A small masked image model, trained from scratch: batches of 256.
Rows from block 4 of the encoder, named by matrix and row number. Rows with one number belong to one attention dimension. Each number is 128 + 24 x the weight over the matrix's rms, rounded and kept within 0 to 255. All counts start at 0. Numbers have three digits each.
# q: attention query, key and value (stacked) (encoder.blocks.4.attn.qkv.weight, 384x128, the q third), inputs 0-63
# k: attention query, key and value (stacked) (encoder.blocks.4.attn.qkv.weight, 384x128, the k third), inputs 0-63
q.12:123154116115161134130128131121126133072124135124109129156114100130112163139157146121148123141117113133131145125100153132103126128103092091156127163119122166188095152124145119104146152136159146
q.13:141148136170111159127086131126157082136167165125150085096120169117145138113081171085153094098110166142108144155139134130110101147161127169111155115146165098117143142132111139163118102126118148
q.14:124146106129113123148130108088113156119133126128129146155091131144141132121141159115130103127141138117081107126139134128113100116134155172159168094136099163126103102142121145132154135150153161
q.15:129127131137143106136103119136154133137150112127112125125160110126137088130123139101118108118149109126108137101123106130103117143148122124123128123133137128151129139144112115108115102142155141
q.16:142136103156179124146117132122135171169123147141182147125122160112153127143140145132121152126155160138116124116164128098129124150059137163119164136130107120089123138118057147108139104119075124
q.17:142119119103117138161156159138122114089161114090106144188078135138122137137131088099149153163151149124146145125105150131098098135103143098109158151109135129131125096123148134152137134141120122
q.18:138132129166099100167110142131155098144172138128123154112126137124100085105102104155094109104150124152144139136160114120093139115113124129082138085133127083110137132170096151098085118094130116
q.19:150139180169143095164102140139105102134167134152168098100124118149124158122080113145071128137129132132113135159157128137126117092113116108087153114179105127135138135109135136098141126096097125
q.20:143158120114162105117124160109166102130155124151153161172123133137111143113157112126136145149131088121111139112100143142131146133122129108133148146105111106120157166115100130142097150130155140
q.21:121140125119114139133126144107114086122145140137131084140105140137116125097126118138142112148109127124127139161120112164131069136164127104133132131175133132164135141089184086153136122131162121
q.22:138094140122147170125143128125152091106105118086140129118127079137124141164143144122155094157148094122141141142084153142119160101110106113101115132143138126141143124113158105106125147137119165
q.23:160139129157125142104139145125121142146127123119121160113158151129103126145148161126151129119146135115117108092117118121110115184095119113095133113131137171149096145140099187087095154119116132
q.24:126164187123123098101116107150145138102144130135127133095124125139128128087064089138136109125129101144158150169171125111112109104098120097167096087105136132135142100159139113140126112131094139
q.25:116133138138154109117105107148117153132124113105128150135126123145134128157130163140152142122143102152130105130133130131101161124125107150132150140113126155133124112155133127125136119144120135
q.26:113144154114121102116090116122155151130121104154141101109135082122125113100120127122085139109106116109109133123159089132162112101139146100150093105165130111142157129119133110126143143100133114
q.27:165105122118118145158141153154098108145150122112122119128172125113149132157142161111152154155123138099111082102096112158132103140150146137107126136123137147129124140113162134148133107130132117
q.28:148155090115139144135107148113166108136107168117133090099155139075115118108138145145136130136121136096090145116094146112095120130072173145103162106149138155093123124125096092131132138144084139
q.29:124136119131124169125146129118095116130126129127132132126107137118114118132120119118173127137093177123108145125129156141115129166117137142118136099098143124145138101140122155128103149115127128
q.30:115127130155112116106135119125150189148161118106127153160087147108165123115107109096114142113145124152116129169194092084129095121155143133107128118136144127126106115140144141133112125161153123
q.31:124107123130151150092168106135131123099097106113125119111128116120118138134154128160146162153080152122136143139120135108117149115129084094122104157128114179157138126121147125119125163109103160
q.32:101126125186195106121148098169148110119142106098101085136068143070132124175114157140070120105141217153133088135132110120194120164110198160159162157128111134132151153106126106143104149145146111
q.33:157145184126175102149181127121161155171142134168132149118141158127074197143117093156139128096117105110095099170124133187120100110106100148119151125123124114083144105121145118084127091148044156
q.34:160119132115111137151102133077129090149118093116097176164118100165130146123123137112154126152133106137150118146084119120044161108170113104142186093157101143093146129116102095131148122141062150
q.35:136114119109137163160095145100138135152144093133126137134132150116150132136139149070117156128145081118124171107157140118104169092149128096130126141146127121128101141118139133104127135113104141
q.36:168123104139204075127170096171156171121142104132093132112120145126116126149143128138099148091128139073145084061126162135199156136171166100163141124146122115105146094172126159155099139120142165
q.37:138177155179155086111143149108172089158156137108106128150115144118137146148062132132039096129123175126133097120120099113199105099119128117092144150119168144167091094135104111173113131166137168
q.38:133122148124118150133134119121127136117142091147111120108161135080102118148205111117165140152107084116089144078111136105132133171184133112121150116100182109162152195089102136150138147106140096
q.39:085138128107142118104166136154173110106113123084118096107138154165120106137106134131105115090110163105121146109159093113167075118098124145112079137143179140105116103126132104136134102162156144
q.40:089159181146108127126102128153110102131137133137149149111158135116097124111095129108130110137127094102112161076130061165093089196094109141116119144146083136164096077108125151095121154127114123
q.41:096146073128101128159151164100143101129123153108151135135135106146120131125106180142129163159106145136118107142071112106113147090107126112144134140146154121120133114098091148160122110147136104
q.42:146164126086140103129128155180151150085097142090164098148113159138132124142107164175129100114174108166107104160118090143150087070136165151112120157116125099113126131128121150065116074161112064
q.43:131100152122139110118106124124146130162137137098154090105124154090134139118113144058126135090130118148092144116165142136127116111090112136130138137171100105142163180112127152078124106110142102
q.44:116135164091133125119164139137149125139135184118114134089123150143142113132157082105113095093130152116096140115103124131114044131130113113138149134116130125131106137153165124156182146127174116
q.45:095111167119114122135178107122114143074160124138161123140112128132107089106138140124129097110122146135109108092144072132094118104107160127173134118130111154084123112116125150148138102134146137
q.46:112169125159175089114134152152102130114152117116145118115171126127107124096157123119101115135133154126134130114120120122187084151107156179121124158122151131119114121110128107134130145147124136
q.47:126083081147126170136144207127160146108123088135102077143145105123117150116212155179116136125098131135173124155096173154115146143163105136174136175134122104127132152127153136101124193132134107
q.48:119123181120121123131120110164148092119131167152177128158126139115168141141083101132164116117170108172142121193106118128152149138123145129098108163142115153119127149149152121152115080093113135
q.49:102118116115115106122105088136158164137143129110145134094124178163151094105115148113093130142114108094103119153179155110167128158128127134102107099085147144138139104139128100129148146172110162
q.50:101157109110148121148140143133149118125149159110164117148098168158115162123127172150110143107114127126159075132170158079110072109107138173146141143127143135105108119102148112125156146147123134
q.51:149177155093102119125141151138119076140143172100179149164115157164148110140098116129078133120127138152148156123142084133159114160115106149062128137117104106088137121135081090101107137150153131
q.52:099132090173158095088111151123170102136163122135119116099149145102107116098170140157139128142118171120098083107131163139160128140114119159138138150137137114127145106123139153128134147164185120
q.53:144120095128125089112101151123140105101175120125097105135106169116140122099112080122149116167164117083082086142123141104106083134176126135152173140144115181156137166084151095155141160120152117
q.54:163118140151130164125168104162165136126144152155138130161117148114119166121132138138131146112147122138123094154151122106115156100124146125174166155166125161177104143147133120125129102076108120
q.55:103140107125161105141131130132092145088181120146108140102103142145117142154077077130178129096105107120104145111157133169128128143085101128205127094155157115078156151127121098084118059132158094
q.56:146147106130135089105111131144155073143159172089179131114099190102124172096118107134090110148138092137071113142136124136144083099104109158080105110128142129143146116088127123120122111114204085
q.57:154109130139143163144128130098119175091152089164083108106162091169097139128178087102157183115133156098132174110129136125116116135106148138140109146122128139136074115157133142134108159112076135
q.58:127145175130132115137144109141114167092087125090164117138156163081089124154114153146097096119134154152141108129134100123130131132090187120126119158057183121100087120131129111147114151124163119
q.59:126108155164101165109136135061151130143121100157122110132117126117118129133132136111124145156134176172155154141147151151117121148111139066146123143136099127130105136156159156170144095138128153
q.60:106110135112136108119156167166149179137154104107102105135107107100155144131144136126134148095113126121105114157128151103143100070160104147098140132098159090115154145117143152132100145066136145
q.61:146145151184170147152136170139140125138110145145155061161143165087153225160122134162108120127176049086105122169109123171112099133175107177091094157104072141137151178079157145122042188091107105
q.62:098123135123119136132104118148158164080159112101126120076152147107100135085164142122127100117124134173141147110118113138135145107104124156157114116121125134140120113118144166087128138147104119
q.63:141131108117128106176120130133139118138148138111146130123093131114104131150128138119122161117132116108127089119148143163094121168137150120104147120129105142143109130154110142115106112130104122
q.64:104104106131116102117130131140148119098163129135103119110119124181075140143169131152123134097120130118113139173122112118150128094152130109125150080162089127120173121097158126159146149137104130
q.65:153090069148100173144135123144161118132178133134135058198119110134103199143183103116148127119147125109094120143141125134153136137128149100113156110125085106125106141078109168135141173093131123
q.66:108119173130146109125137126155092172140148141110109162134096143169150056123130089147139122176092072137114135136156132154108102128103105141128155087112138088113113129157149116124177094123153098
q.67:117140125162144071153149148132107128182095134123087143135132154129110105130146118137084104108152123086166127118068099153132152128122129132122153126118146141149123142121139083086127121141150193
q.68:146114154133129152109102076085094093144111130139124117161130119161086084154113130098122125182099096129155161166147107124114166099113165122149105122152137108149115139148111134124097188112146138
q.69:068187130111129126128149148105150121127124175095149109132172122147126104110152092121139124121115124143126111119141140131132079142122198107102086106126147107169156096163106106127127118149087146
q.70:127130115139166157123138147150125118133099103183081160136127139138152147132172121137114135132139073131129174157091148138116106132129079150124134097126099134142150113135129122105156145160170140
q.71:135142139069138131121131134132106129139143178121135159133121176131138083078145119082128119163107114196132106099162166123119121106130154122154149113134167134082140121154126079134141106167132130
q.72:112098133142105116143138103144127174104100141144146097087148104177168108122088154138136172103120134117119095130159101107137142130120142116078147130135099176156131115157146124142140109161090136
q.73:131140144121093112141129137121115136137131152131178151145131131106118093156051171121109086098143139135135159117104111129085123166095136176090140134159150163102104101118111143150115116136080142
q.74:147123102140123165120095147108161120135093136121154108123130172111095112102114156162097137129110149101105105129126146141120142107157112121114095133155136131160132127120114135095100138113117119
q.75:092156127138104125129156128136136104170129154084118121122132104114113136169092136119134112173136110144133085151162103100177100141099107141120111086170164119143134123107088163101108111105111157
q.76:132137141140102121125131112101123134137142100144055124094134152156089114128085091147113131139105155134146106133151089152157112092185131105091117144147134138099164133142159109170120134138124127
q.77:100088105153108153141156137133091174136147140124079128131146137161144149160158105190150177084111083136116120113133134133175112151135107150134136093076098138113158122096137166117085091127175135
q.78:119117167124090119124108119129128137081145147128137140118142125122114113126135134149133135135101141126111152124088118113162150173124140137153146139105123175158141084153097150127082147104148135
q.79:129121094127117183128125136141152113135139127122153113128147164119114111140156128130138104160130138121125159124113145129120107113097101141148161074133100100133113133127126118093084147119184142
q.80:200121163118111133103143116141114131139123128147125141124166129113108093137135117098159114130134154138166129128109128099167179123118153113111137144095175117129109140098119123129130157104120180
q.81:171115126110154138142147155111161160122142174167119109103093123116164126125154120096110137143142102135149128129132119097087104069109113103153122097158135112130135157091136076178139110092102142
q.82:149124157148079145136127151144090147131114139131150126136089135098131061114126144137157159154121108138155148128103137119154140172117084096139144121138118158192150105137129134144120134137092094
q.83:104144127133146114106147132134168158123140117122115115142104105145179115223097092091153104098159134116123115155132121101159101101113143133132112122141114143100116123147122151123139132130099134
q.84:131121123155157114118132135120175140117121147111136102153139128117152111136141132137154127137161097136117175113121125106121115091116171129163105172139154084118102125139117109120149148142100133
q.85:127112102141129109112149138112103128120147107158145098090123123134131148132147147132129167103106100102154147123130133139156149118127131152155136139112087146141136133111154110171133106182093134
q.86:116126163130070100095121108150094104147143130082154139143138095088145110119134129110104140172117102150114110139133114117179162139114077154150142125155154130142122116121118149143179094121099095
q.87:091171128096169157137091147107156145094154133135123155097121102105094195147138103099110090087106157091165113112099126103125152133130093120132106138126104133128171101143172122127117157125160100
q.88:125120134093126111143151137129143106112105101133105098095102094107138097122120094173118116124110143161114134111116118136136133120126136101126056139132112069094124116124164131153108121140141164
q.89:168144115129096132139113099104099122099179154114148100139144178108133114145152065130083103125148104126136105169099176137157107123130107139071087129126164116120127130107114168108127146144129103
q.90:138127132186178132078096137118144129115099160122105162157148141118165124160116124132117116124121074133130104171155172151136127138096144113093105149126181084141137084165098119103180138123106112
q.91:131105162128118159150113112122112155117106135099139110147136089130150146130123118106162100119133136132143129138127131109158120111118095129143135133118149098174152116193136141110098149128109134
q.92:115152117115174107089105130127142156179118104162068140124109142146102133135094082123114101102107138143144099114132112114144128133091110126108087115127112154119123103154102125108171148158112185
q.93:152145122113153074114133117122074100098123104109114159100141134131129160157132126124132143119135153147154110167118155149147137094122146136165113131131137161058159144108166135169161100143170096
q.94:149149162184115158138090104110141115133134151132153138082155101087090108128109168124077138128140104112166129139083108107154144080114116150151107147128148152149119103129109129105113141106127132
q.95:149108145124146120122117168121156179142125104179122140139141157114151187128146130195107142147150085108111126136106121124118135162150106156108158113138139163137116139117125074131144138136106139
q.96:123140130110137128138147082151150116149148171137106077176161134124161184098176109145110107164114124127131123141138092149155069145124124151119095135099167110178120103137139131127126146138124114
q.97:098108106117163135089164144117091123124142127147125155141135130060169083141133107131167108106114084088105147130135106147126143135110151154153115158109140153150114167151100153088148137159116120
q.98:120111137090126158123126095136117174144131136086124159083152111115074161147131172123158147151154136164136118165145151134103148136117164153160173137128140151112126112144128095133110119132154139
q.99:099127140106145150137124159108144116134097113134127156131165130080116094154160098113160117112138123096112142115126109129116159120086127101101192146075132104160109149185171154096084174122119154
q.100:121124084116150119146158174134113097040098117182121166149124134146093103141153135143180175153089114100165146124103084157149110111123127147138150149103118159117129130118146165109166182143191169
q.101:106108127141164117153125121097093168100133099135120137109110134144115087133075145092114119094107113119051170120094135119129127119141165155193123143098109129102123113078128128149118080148158151
q.102:131151105144138151108127155099188091128135159135129087107116116120140152168113146128095127116149106100104091164095095197132106093114089145201177137131088098115120161104126089117148120132117084
q.103:106110123123172091112128134118083130130134150164101098120144146152112160136191131123084158095123149113132138060136141149156105120118123140128153144146110120157152161126121112123121106128129127
q.104:110165128123112081103139155114085142120140150096117125158152147152106125149168143088179145138120078093129116146109158121150097114151130083112136100152146124133162145104143145134128087117098115
q.105:162157178145142113124111090121129117116130132112167217111144138109144129118062101098116094168137095142129109136067084146087154134073103065093114129135149166134126100103126159105126055125152086
q.106:121136144125152137109110095133137124107145143151100148124160135094141108120122134133144145095107116154166107141091126123143102091101122120121127094084143131134113096161124145127131146108165128
q.107:154105090092154133134131151102084137088133130106124146133144133132087136152178141156171175110088097108135145143169145121137148087113181124146105145149133143109121115088131172148153159136120140
q.108:097155137146139170135121097155088106133144111154117147134132132142108109102147118089177132147138144134106120162115103170166156155138133124131094146130175131152111116149133139152144119122107157
q.109:135125148090095136128124133125117172164118141084180146162124134096122130125099089145143125114131110178131171091151202116100153130148134133136145143149109130122080107139125158156114131094123127
k.12:112122146084121103127116116144120149141123129102143130146126121162145091130119105104161117117142153153104103106085117094120110128137088138136156117112135132104110129108156112159132093183088152
k.13:150134136162120140137164136143131109146131136152138167153138150124096137145131154164128138144136105123166128105147141148082153108120164107173082117127138091126170116158144112120092197089175096
k.14:116137128110098127125135132138142105123133134138130074142152170121145136124129136175144138129120151132140114131082144159140126098163139131124140147106119150129105150155144087134115148080116118
k.15:140118119103099147147129119146148139130123142148130133172153152141124141150133115139118099105108156133140121125116130153112109136106137113107140092113145120108146129118142164132136120110103120
k.16:131140132159139137110117164130111130108118145127135080112106163109114182134141144143097117110112118114136089078135163168102126141145153160095128169112121173172164145080114121100121137163131122
k.17:120151122100126126129111161103135147150149089086114098147122108143125128131108135141115147134145134121148124164125099096116114122173128140069097129139120122132141121138170115154153103152108150
k.18:124131116130158181133112105141092132139128129160115149147112121104080143121140114183092135152097105126147150115153147134066110120130121146103123111129142114163159169127108132118136125100161099
k.19:094150115125127099123121156147092095126106175097133148149125164121113137152136091178114112135118095097083110109125148152100115136136104150120107112111119129146168152090121117104151137145197114
k.20:133116137106127146149129140135093142139110128132123139153089149128125140158141154131119070145140163105125105080113147161112105095100091131113132133109095123122129145116144132155125116152085137
k.21:133142107150111119135108124135153122120132123084103131187151113121121111107102105110129138158106133116109134152145121117160132144124127135134137115135132122097101104145135127137146105097071137
k.22:121161145140118095153140167113105149102148121141120154124131106123092137108117153085130114098126127125105118140135069133109132126121127081113135087087128123089154130149135176155141141169122160
k.23:117139127132145116114166092128110171160137157095139128140155127152121138160127112115126113102086158113140099120082098120100096147120127156095136121091125161125162122086132148145144122109109130
k.24:123116121098068136116087121181135115135133142137127134117122126116120095105065134128127125092137139133111130146144114128083081138079120061102110125192100116154131171127117110114135121105142101
k.25:140150167125174141122127134142118133145133133111115125129146117148133097120130127148128133128137164144118121133140101096118129101096115136133125151122143143113137136134090136111128155165160124
k.26:145093131134087131128124125158125112110096130142128132136133156077152125097125095118111141114122117163141142163119138150151122171132079123138147111170144128167124125085132151151136097093139131
k.27:106151110146123118133155144088151143134107128135150131132126125184113136135154150143127131155072147108158115129150121113156173087127175132153141155081123124108111089160128140123106155122132165
k.28:125096110140128162121141078117121177147112087111110116146142114108132128124138124167123115155109154118128096107059147132103124162094152157144167120159102155151111125128161086123128141158104140
k.29:123139116153129118138130116107125136152159087123120107109127128118111118087115137130143152133161121106186140150120118121129157139137115129118143109124154163125139145152115151138141099075097125
k.30:158135143088137119114142136182146082115138121144149082124130155107122157137101151097152153157158120156148143171129168102146067126136143071085104142194105085129128144098145112123112146129149096
k.31:115141156126108105101148116113096130124128160108132134089135080135145090107148129112123121107137121136118135148089089083154138146118123137135166131129146133149118114141097123140155114163147150
k.32:096152129155089110132102142175149143104174139148119075120125116147123136095175127114097101075134165062157111110130112160172136137129164143163080154094124056096164116136123134084147108147118092
k.33:132148103159136111120125151105105126160098086168140135091112164115141148096179063190125163170143131164162131157144135108133138147138116120099174124182101120147112111134079100145134158084178152
k.34:142092064138124087138163155083148125127089143161114186154119133137155163136136130151142128190120086191111147105184094135103154153106138123131117134160164139099117117151137103179123169093066142
k.35:120137092118131118142143134151136109146121119105146170104172123140138119113156143119169180150162093150162134176130168149132176102116106092133129121167099144120121150124157154107120118156145141
k.36:145163175091114032116121123156123166142130161106143107124126090160123106164166160097042138128082147104124144112151099188186171131189119200145103133155164185083161127107202166143172109129120138
k.37:136158105171176133176116119115113073103114136145110070125160125119079132120109138142092103154125111089145111129134126181214098159109122164086110162141170117118170093164118123093140134133144159
k.38:183114130143141120152113114103163143117099088138183130134118138066131110151222165138114124118132069103110111164092140118121183120081103142058088103174104108085139169121115163120105115107145133
k.39:132152137132155156100116166128084122119158122098109097125107134147121106106107111132122137134136144115187085151110149152197136114163125151122120114122153143137163147172076117114133159142194110
k.40:151123111175142146126124107154132083196137112133105127121174103078139123149108078097103146163096154130136120119093158108106137112109178102119145110119119095115104130114116099095088168089117149
k.41:115121141131136138112136157125145106133124163127151094180088159112164123100077095155134125161127093142130109095111109119166125124152113099155145205136155154165130141153132143128082133134132128
k.42:158137153142123155078090189132127121116129116124106120132101152155132175133127128165122119079142114135162124095111124159137152165111131128113146121147123110137100125105090111154145139123165136
k.43:139096124105140142110130098166129113133171140122144144100137139135106098116112141090145139139096071106166128133093136118093151135142146120118113094134103119133125110134108100125148130140137163
k.44:125101139120106057128144110126114150117147130137166104150136173112109125103108102138132135155097107129139122129078125128116085082141138124119150133126138143128092122120143108154139113103190124
k.45:153109168128133132099123114152111164123125139107130163160122124127118090113099104094096124103101138127123101131130138157121133118117150098178157154113116163124119148153093193138114105107129127
k.46:105144153152135097085127116151135113176132134080125076146140128126129137103120165161118111126145172103158143144135113137127147123105096120063082156145158148106149122119118130105126123124138130
k.47:103136129117138115144167140141133134073130093143071082106097099161149139076215104149149140106151147159169139166103125100130148087162141121127141174153158144147124119139135102135085146163100082
k.48:160158138129084104150135113112122117188145099127177123159128125119150108120125179155124120128179117110119112156100117120115103138145119119114132132129086104144123178108151163138175152118180153
k.49:151106101137137100102091114130081128136117076125130104106137115131178121146127113135123135122110156135158161091118171123131144165161173129104127125140186129128149123142131099131095104164150138
k.50:116107100135142106130128137090143152145133150127145097156089151138121143072110099191083108135115142174156147142153149117119105119187141142126152121129130099118150121143136110168160088134165112
k.51:145172126113090092118126145154151100124121114112157118145181151126146133116064135125107133132140153134137131117089132100121092163142119112085150116101176125138121167102111119144088125107159136
k.52:148152097127166102121114119141143134109163142115122105144104142139110139139125132154074127119111105074148130121139133136122143116166115136128094113121165131134142124103077087129149157132144129
k.53:120090119118124092129128110159120124132128138155103113113124167171124166124129149108107086129116107125118117148094100145093099074146108147132115168121132120118123161127198127132137158211120123
k.54:133141182141084119148144110150130141155147142136138119119129130117125149107146159097128121107123130125116114156118088156132079104130136127151138169148048117127150128138139146113119131130106107
k.55:110101134055115144090111149131110115098128144131137161106076158123100139138118111113155141142098083148112092143131087154081161167089125160163112123111188099138148149123097142186171153128116164
k.56:117156110119120103130162139133155076111144127101128124162074198125105174144079113137121110135146095117140091140071106132100096128137104185104099086110104118136119119059104068130140146112179149
k.57:099126167142165155123126081139093141114149127118106151063150118105144106132150171117143181118122137130116152134161125109088105123085127091136099135174106140128146095158103138076108162127102066
k.58:149142179161113150120138110102168110092145194119127098096122125117171117123151152148121068143092124096140095121154147175126135122091132165141103136155127125118113153133139188103115089164169106
k.59:122121127143120130168164114101116135092164146102088134098117108103114074129131081129109123110128147148143132109134143140133120128115135117166131152099121136109113078160107114132103191145104094
k.60:143099115107125092109155113168076160168128126119144145145115103130119122139142152112179173097150103139151154132122093145116089133132114148110093126127117157125111105099112131104131086131141130
k.61:130138129206132111141167118150092052150132061155125110127142140132128164126164167182122166111165088119135124128053103096099103120157120136094149157116067079144056127101145098086153173134118124
k.62:118105130127158156119135108132116142110138089099115145113117123122157127129117115121115107144139130156116126159112150125099128137108162130137122123197093124135125117128066119135146133125117089
k.63:152119118140154112138110140137150142130133112137125122112147140124138128138091121141168123137102116101133129095134153152118114137166096116121113128142158123143115139108161105143121134117105136
k.64:110096118120160123167152162141124127167102121176162130130107099158133137157154143168120116106143154136137114129111121172062112133107114130132117146143141170125125157164170141100135103141091136
k.65:170094098096118189105126126097109106156150120105104101140119151144136127141184121148123208147155084089145108187124124114132142086120123184164117149177093111159144123134137119113103137126082106
k.66:072150147150155139114102138160116145114137139122123151122115118086118124127067132090132153111137136113129144145107143128139106172128126071070096114105149131122126148098142147112127150089116146
k.67:111105140122097116133136109107105161124119188123135086092124167135121144136104150131099083125114143127162137115157144136141138096147131172073123146158122147125155119186118153084134118118153119
k.68:127151191087122124128104085101154152071119140120136094115134111119134114070149100109107125158139113136166146145174158107125117159146126140153127133101110122091140103150138116139139147115160124
k.69:111187111120126128156153131085165059141137100133107154128118133123111142142131123074069093101107166114094124113114106088151149115121098110134120105108144074140103121141119125121120159118135096
k.70:118121130166122115167147169159157122108135109155140154145145113153125147107106143130170133126158148167126113128151103135115089142136116121066132130128115136124126141125118074131132157132163143
k.71:098117168141117104139119130082152121097144137103102138125123178116119112149085127074123158141115101111111120093129119089146156123092160098091159106158115146120129116143117137149159182110177103
k.72:072140130142157113120150134139144146151095078139075143089153100094124147147120133140115043053104118123109176107108108126106105124109154089105105098130125132079149125132162132104147073150124131
k.73:139132101127113108160133128169087123121127135088157138075111107121138106105122088172132105147086134131128170078113074136136165179142135138161128125078139135151136113093153164131121128130149157
k.74:126136139164105131153111113121139107127142160114085107162131134144096122114145126097093097148114136141127146128121111125122114106127131114157136107141091108138102149122114103116149169129119118
k.75:150174137078150122121132147108155108137150142112146119143150137142128123162127089114084138137162120150163123090127131102174148147134117138121103080154145102150135114156095136111102108141085107
k.76:129081143121169065121157111170134130161094171133129155111145153099152134118119115131077114098082122179118137118113119168105115136095078121121113132149141153107134153145105115152179091134088123
k.77:180099109079160162099126093121162127158154117112106149137103130110118091132114098117133173124130107166074122161093134103162143119074138148103131138145092127139140166169096087121147125119085180
k.78:137139163111158127104137102147119139145113139115076128117134127140110117124120117122165117126143188083107102136090125136135123110118158149156096128086136086124102071143128146113140143099138151
k.79:136121126168133132156110141141164088110128138118129147165101114144124160134147102125105124169129146099126150136107111156165152106115115143151132152136092123131105128108129068114148136097132121
k.80:156137143120099123147078105129108156109134165097123140139132120135155108094128135142114102135130071105115074093137131165118159135117105164128133174093093127151140092144135136128091136108170154
k.81:105136124134111149151128165107112093167106160171103105179162157130119171146114146100101117164107098111137132127119125131111134151124106109112121165136100146097110142085190186145142164134079094
k.82:112138147106143143128135127132122167160133129140116135123119145121123138131097133123127140108129159132133153120124145089112094124142141117124139129102104103107118077115127131147167127142154163
k.83:156171103101138133105153149113092114132137133110109151081114107164108130122152133175111107157143174169114102127115157127133130169140076143094136121112127128135181119143153149098091120114117129
k.84:119149151145063166126127108102127116068145080139135142142086139125117111155172160178136105174137107145130117141142151130129112124107090093119147136188081140130096113137110139102083142108148097
k.85:117129102121167128148150133119128200161110081172135136114121108152125127133136198149131155103138151129164135101106153136093132131151141057126097169106108153124136147122123156128094111149148140
k.86:102142134113133151112121126123160196085167110127128114118102139132114156094104127056132136123160159123083143113156130081179116121102155088122118094102117088114119108130096153120175117115160137
k.87:128134085130129110154150144128141095133090138109136161103143102170119137180122125118101148144142155124114119144142149156098155124160156130149151111129178118091106158097143139139159128149134143
k.88:145105141171119132151147131157152125127149157120105097118148108132117086112095125097136102123108099130174114148171104122143123104112125116159124110140129166129109163103142095127131149114095102
k.89:125177139108162097150121138133184137142128119107135140124169177121078150106169140117095127130111111125137140106169106114114158131097091132147129127166151125141116131140120091147135123102129150
k.90:126123135127143153162094146083113109081138103141118167159163187119110138106130122128102105130123133133136118151176130126147096162110094093109103082097128111095098144131083089138099151128133082
k.91:150176134101139165108112132120151133113127142115101160111123138089129155139146083100144140147151070107112119137171142107140096141140130168119134135133131106124116107144131123106120126120125106
k.92:130120110110115050178173114107119126133109153103124182092172143153160138133139146178110090128113134172114097117132140140140124146119102142085156092176121138123158125123113101129125160156134125
k.93:103089101127152120112122119114147190116118112175135129116101130172156118133129096129150122121097151114099118132152120145130138130141147114130157183108159171074111174172096124151138089128111147
k.94:115172152116119126111110131111141120089089132117120144170131157131120128124116129154123066146141160109133151110132151098138127158130115112130120115168102103098106106132116116138106094138162124
k.95:147095146135145100118123119172107117168115138148129115149154151142106102150142139132160129112135102125133109160091088129101086128108125110111114144156137113144088111089099165113118154143108077
k.96:097180135160118121129120129143120071129129080119089115140132119142101116153111118106141139149154138133128127137088140067135098110150126124125148147143086115127111134154138079105156146132066175
k.97:132195108140133084132184108149119119135127167122110091109146098120077087143134152149146097076131145113120121118117143109139119118089134122153111132103134156099139134138112151087095161142136119
k.98:119114126104109198134148142090079126125112101137136098108109127087082115140129155102102142098122114147117132115120132124104120109132150104171146101151139146136101180143063108160146138114132165
k.99:126168157155148133117115144143100109120162165124113150110127102125155110135136147162124130122113146135121143097151156112120153131099137129125133103051148122115136135156156117130109168152105121
k.100:145131089104140084136157103112131159115117157168065160085178137160120180098127158125173144112121123078107109116105121125078120098105181152131158125125140129081122147139118096132160127177130089
k.101:143122131117075158145131140175089125121134146071153146136109121118055151160108115106131110099160104130108118140124116126125121096157111109124149089128100175138113150094091154158150111110152101
k.102:151094099125127144135082094135158092104150147127135067151118150109157130125152051149100126113101148122119101106127123135126065139126095119119132126173120103097086140092121135164122172149118114
k.103:131098136104135154094134154158164121160127113143124059071148142112156099138123148158106095122151138087149081113117121109127167126151128145116137116143128144114140122138126154108120102179119126
k.104:133140135141145119163154121098063126122135145145125142127151126102107132099123127107129143123096131113176093137127149097132168141104127160138110156137123081128140149136135157104140107104175124
k.105:107148090089108142175125142087080167153167101132130219146147142158145093181144125157145172138136158197127157120170125132159168114107120098108122142109136133070149088139079138125153089161110126
k.106:098137138110133139099136156121139162145168111160154127123175147132143105154145112125133116160121152121157150104134101094132105159123113140094096096111134152126159127143089149123129134165129124
k.107:126112099114161131118112121118114115116083162110086115129107128130093146130122149103142094156131101103134138118095176140075150155110152140164183127131127102114130100149083133119114112123169116
k.108:143183117119115158127155098116100156144159098150118124097145092124134100114155129124117119147132141113136131162169142120127144138107177118161167148152117149161116101164084124073146152119120138
k.109:147146167101101132118143135104157116121100106077153157151118087104152121153127103070102149133162092138120124147104107145143156105131134126131111093073134130124166166116157181116100092106129137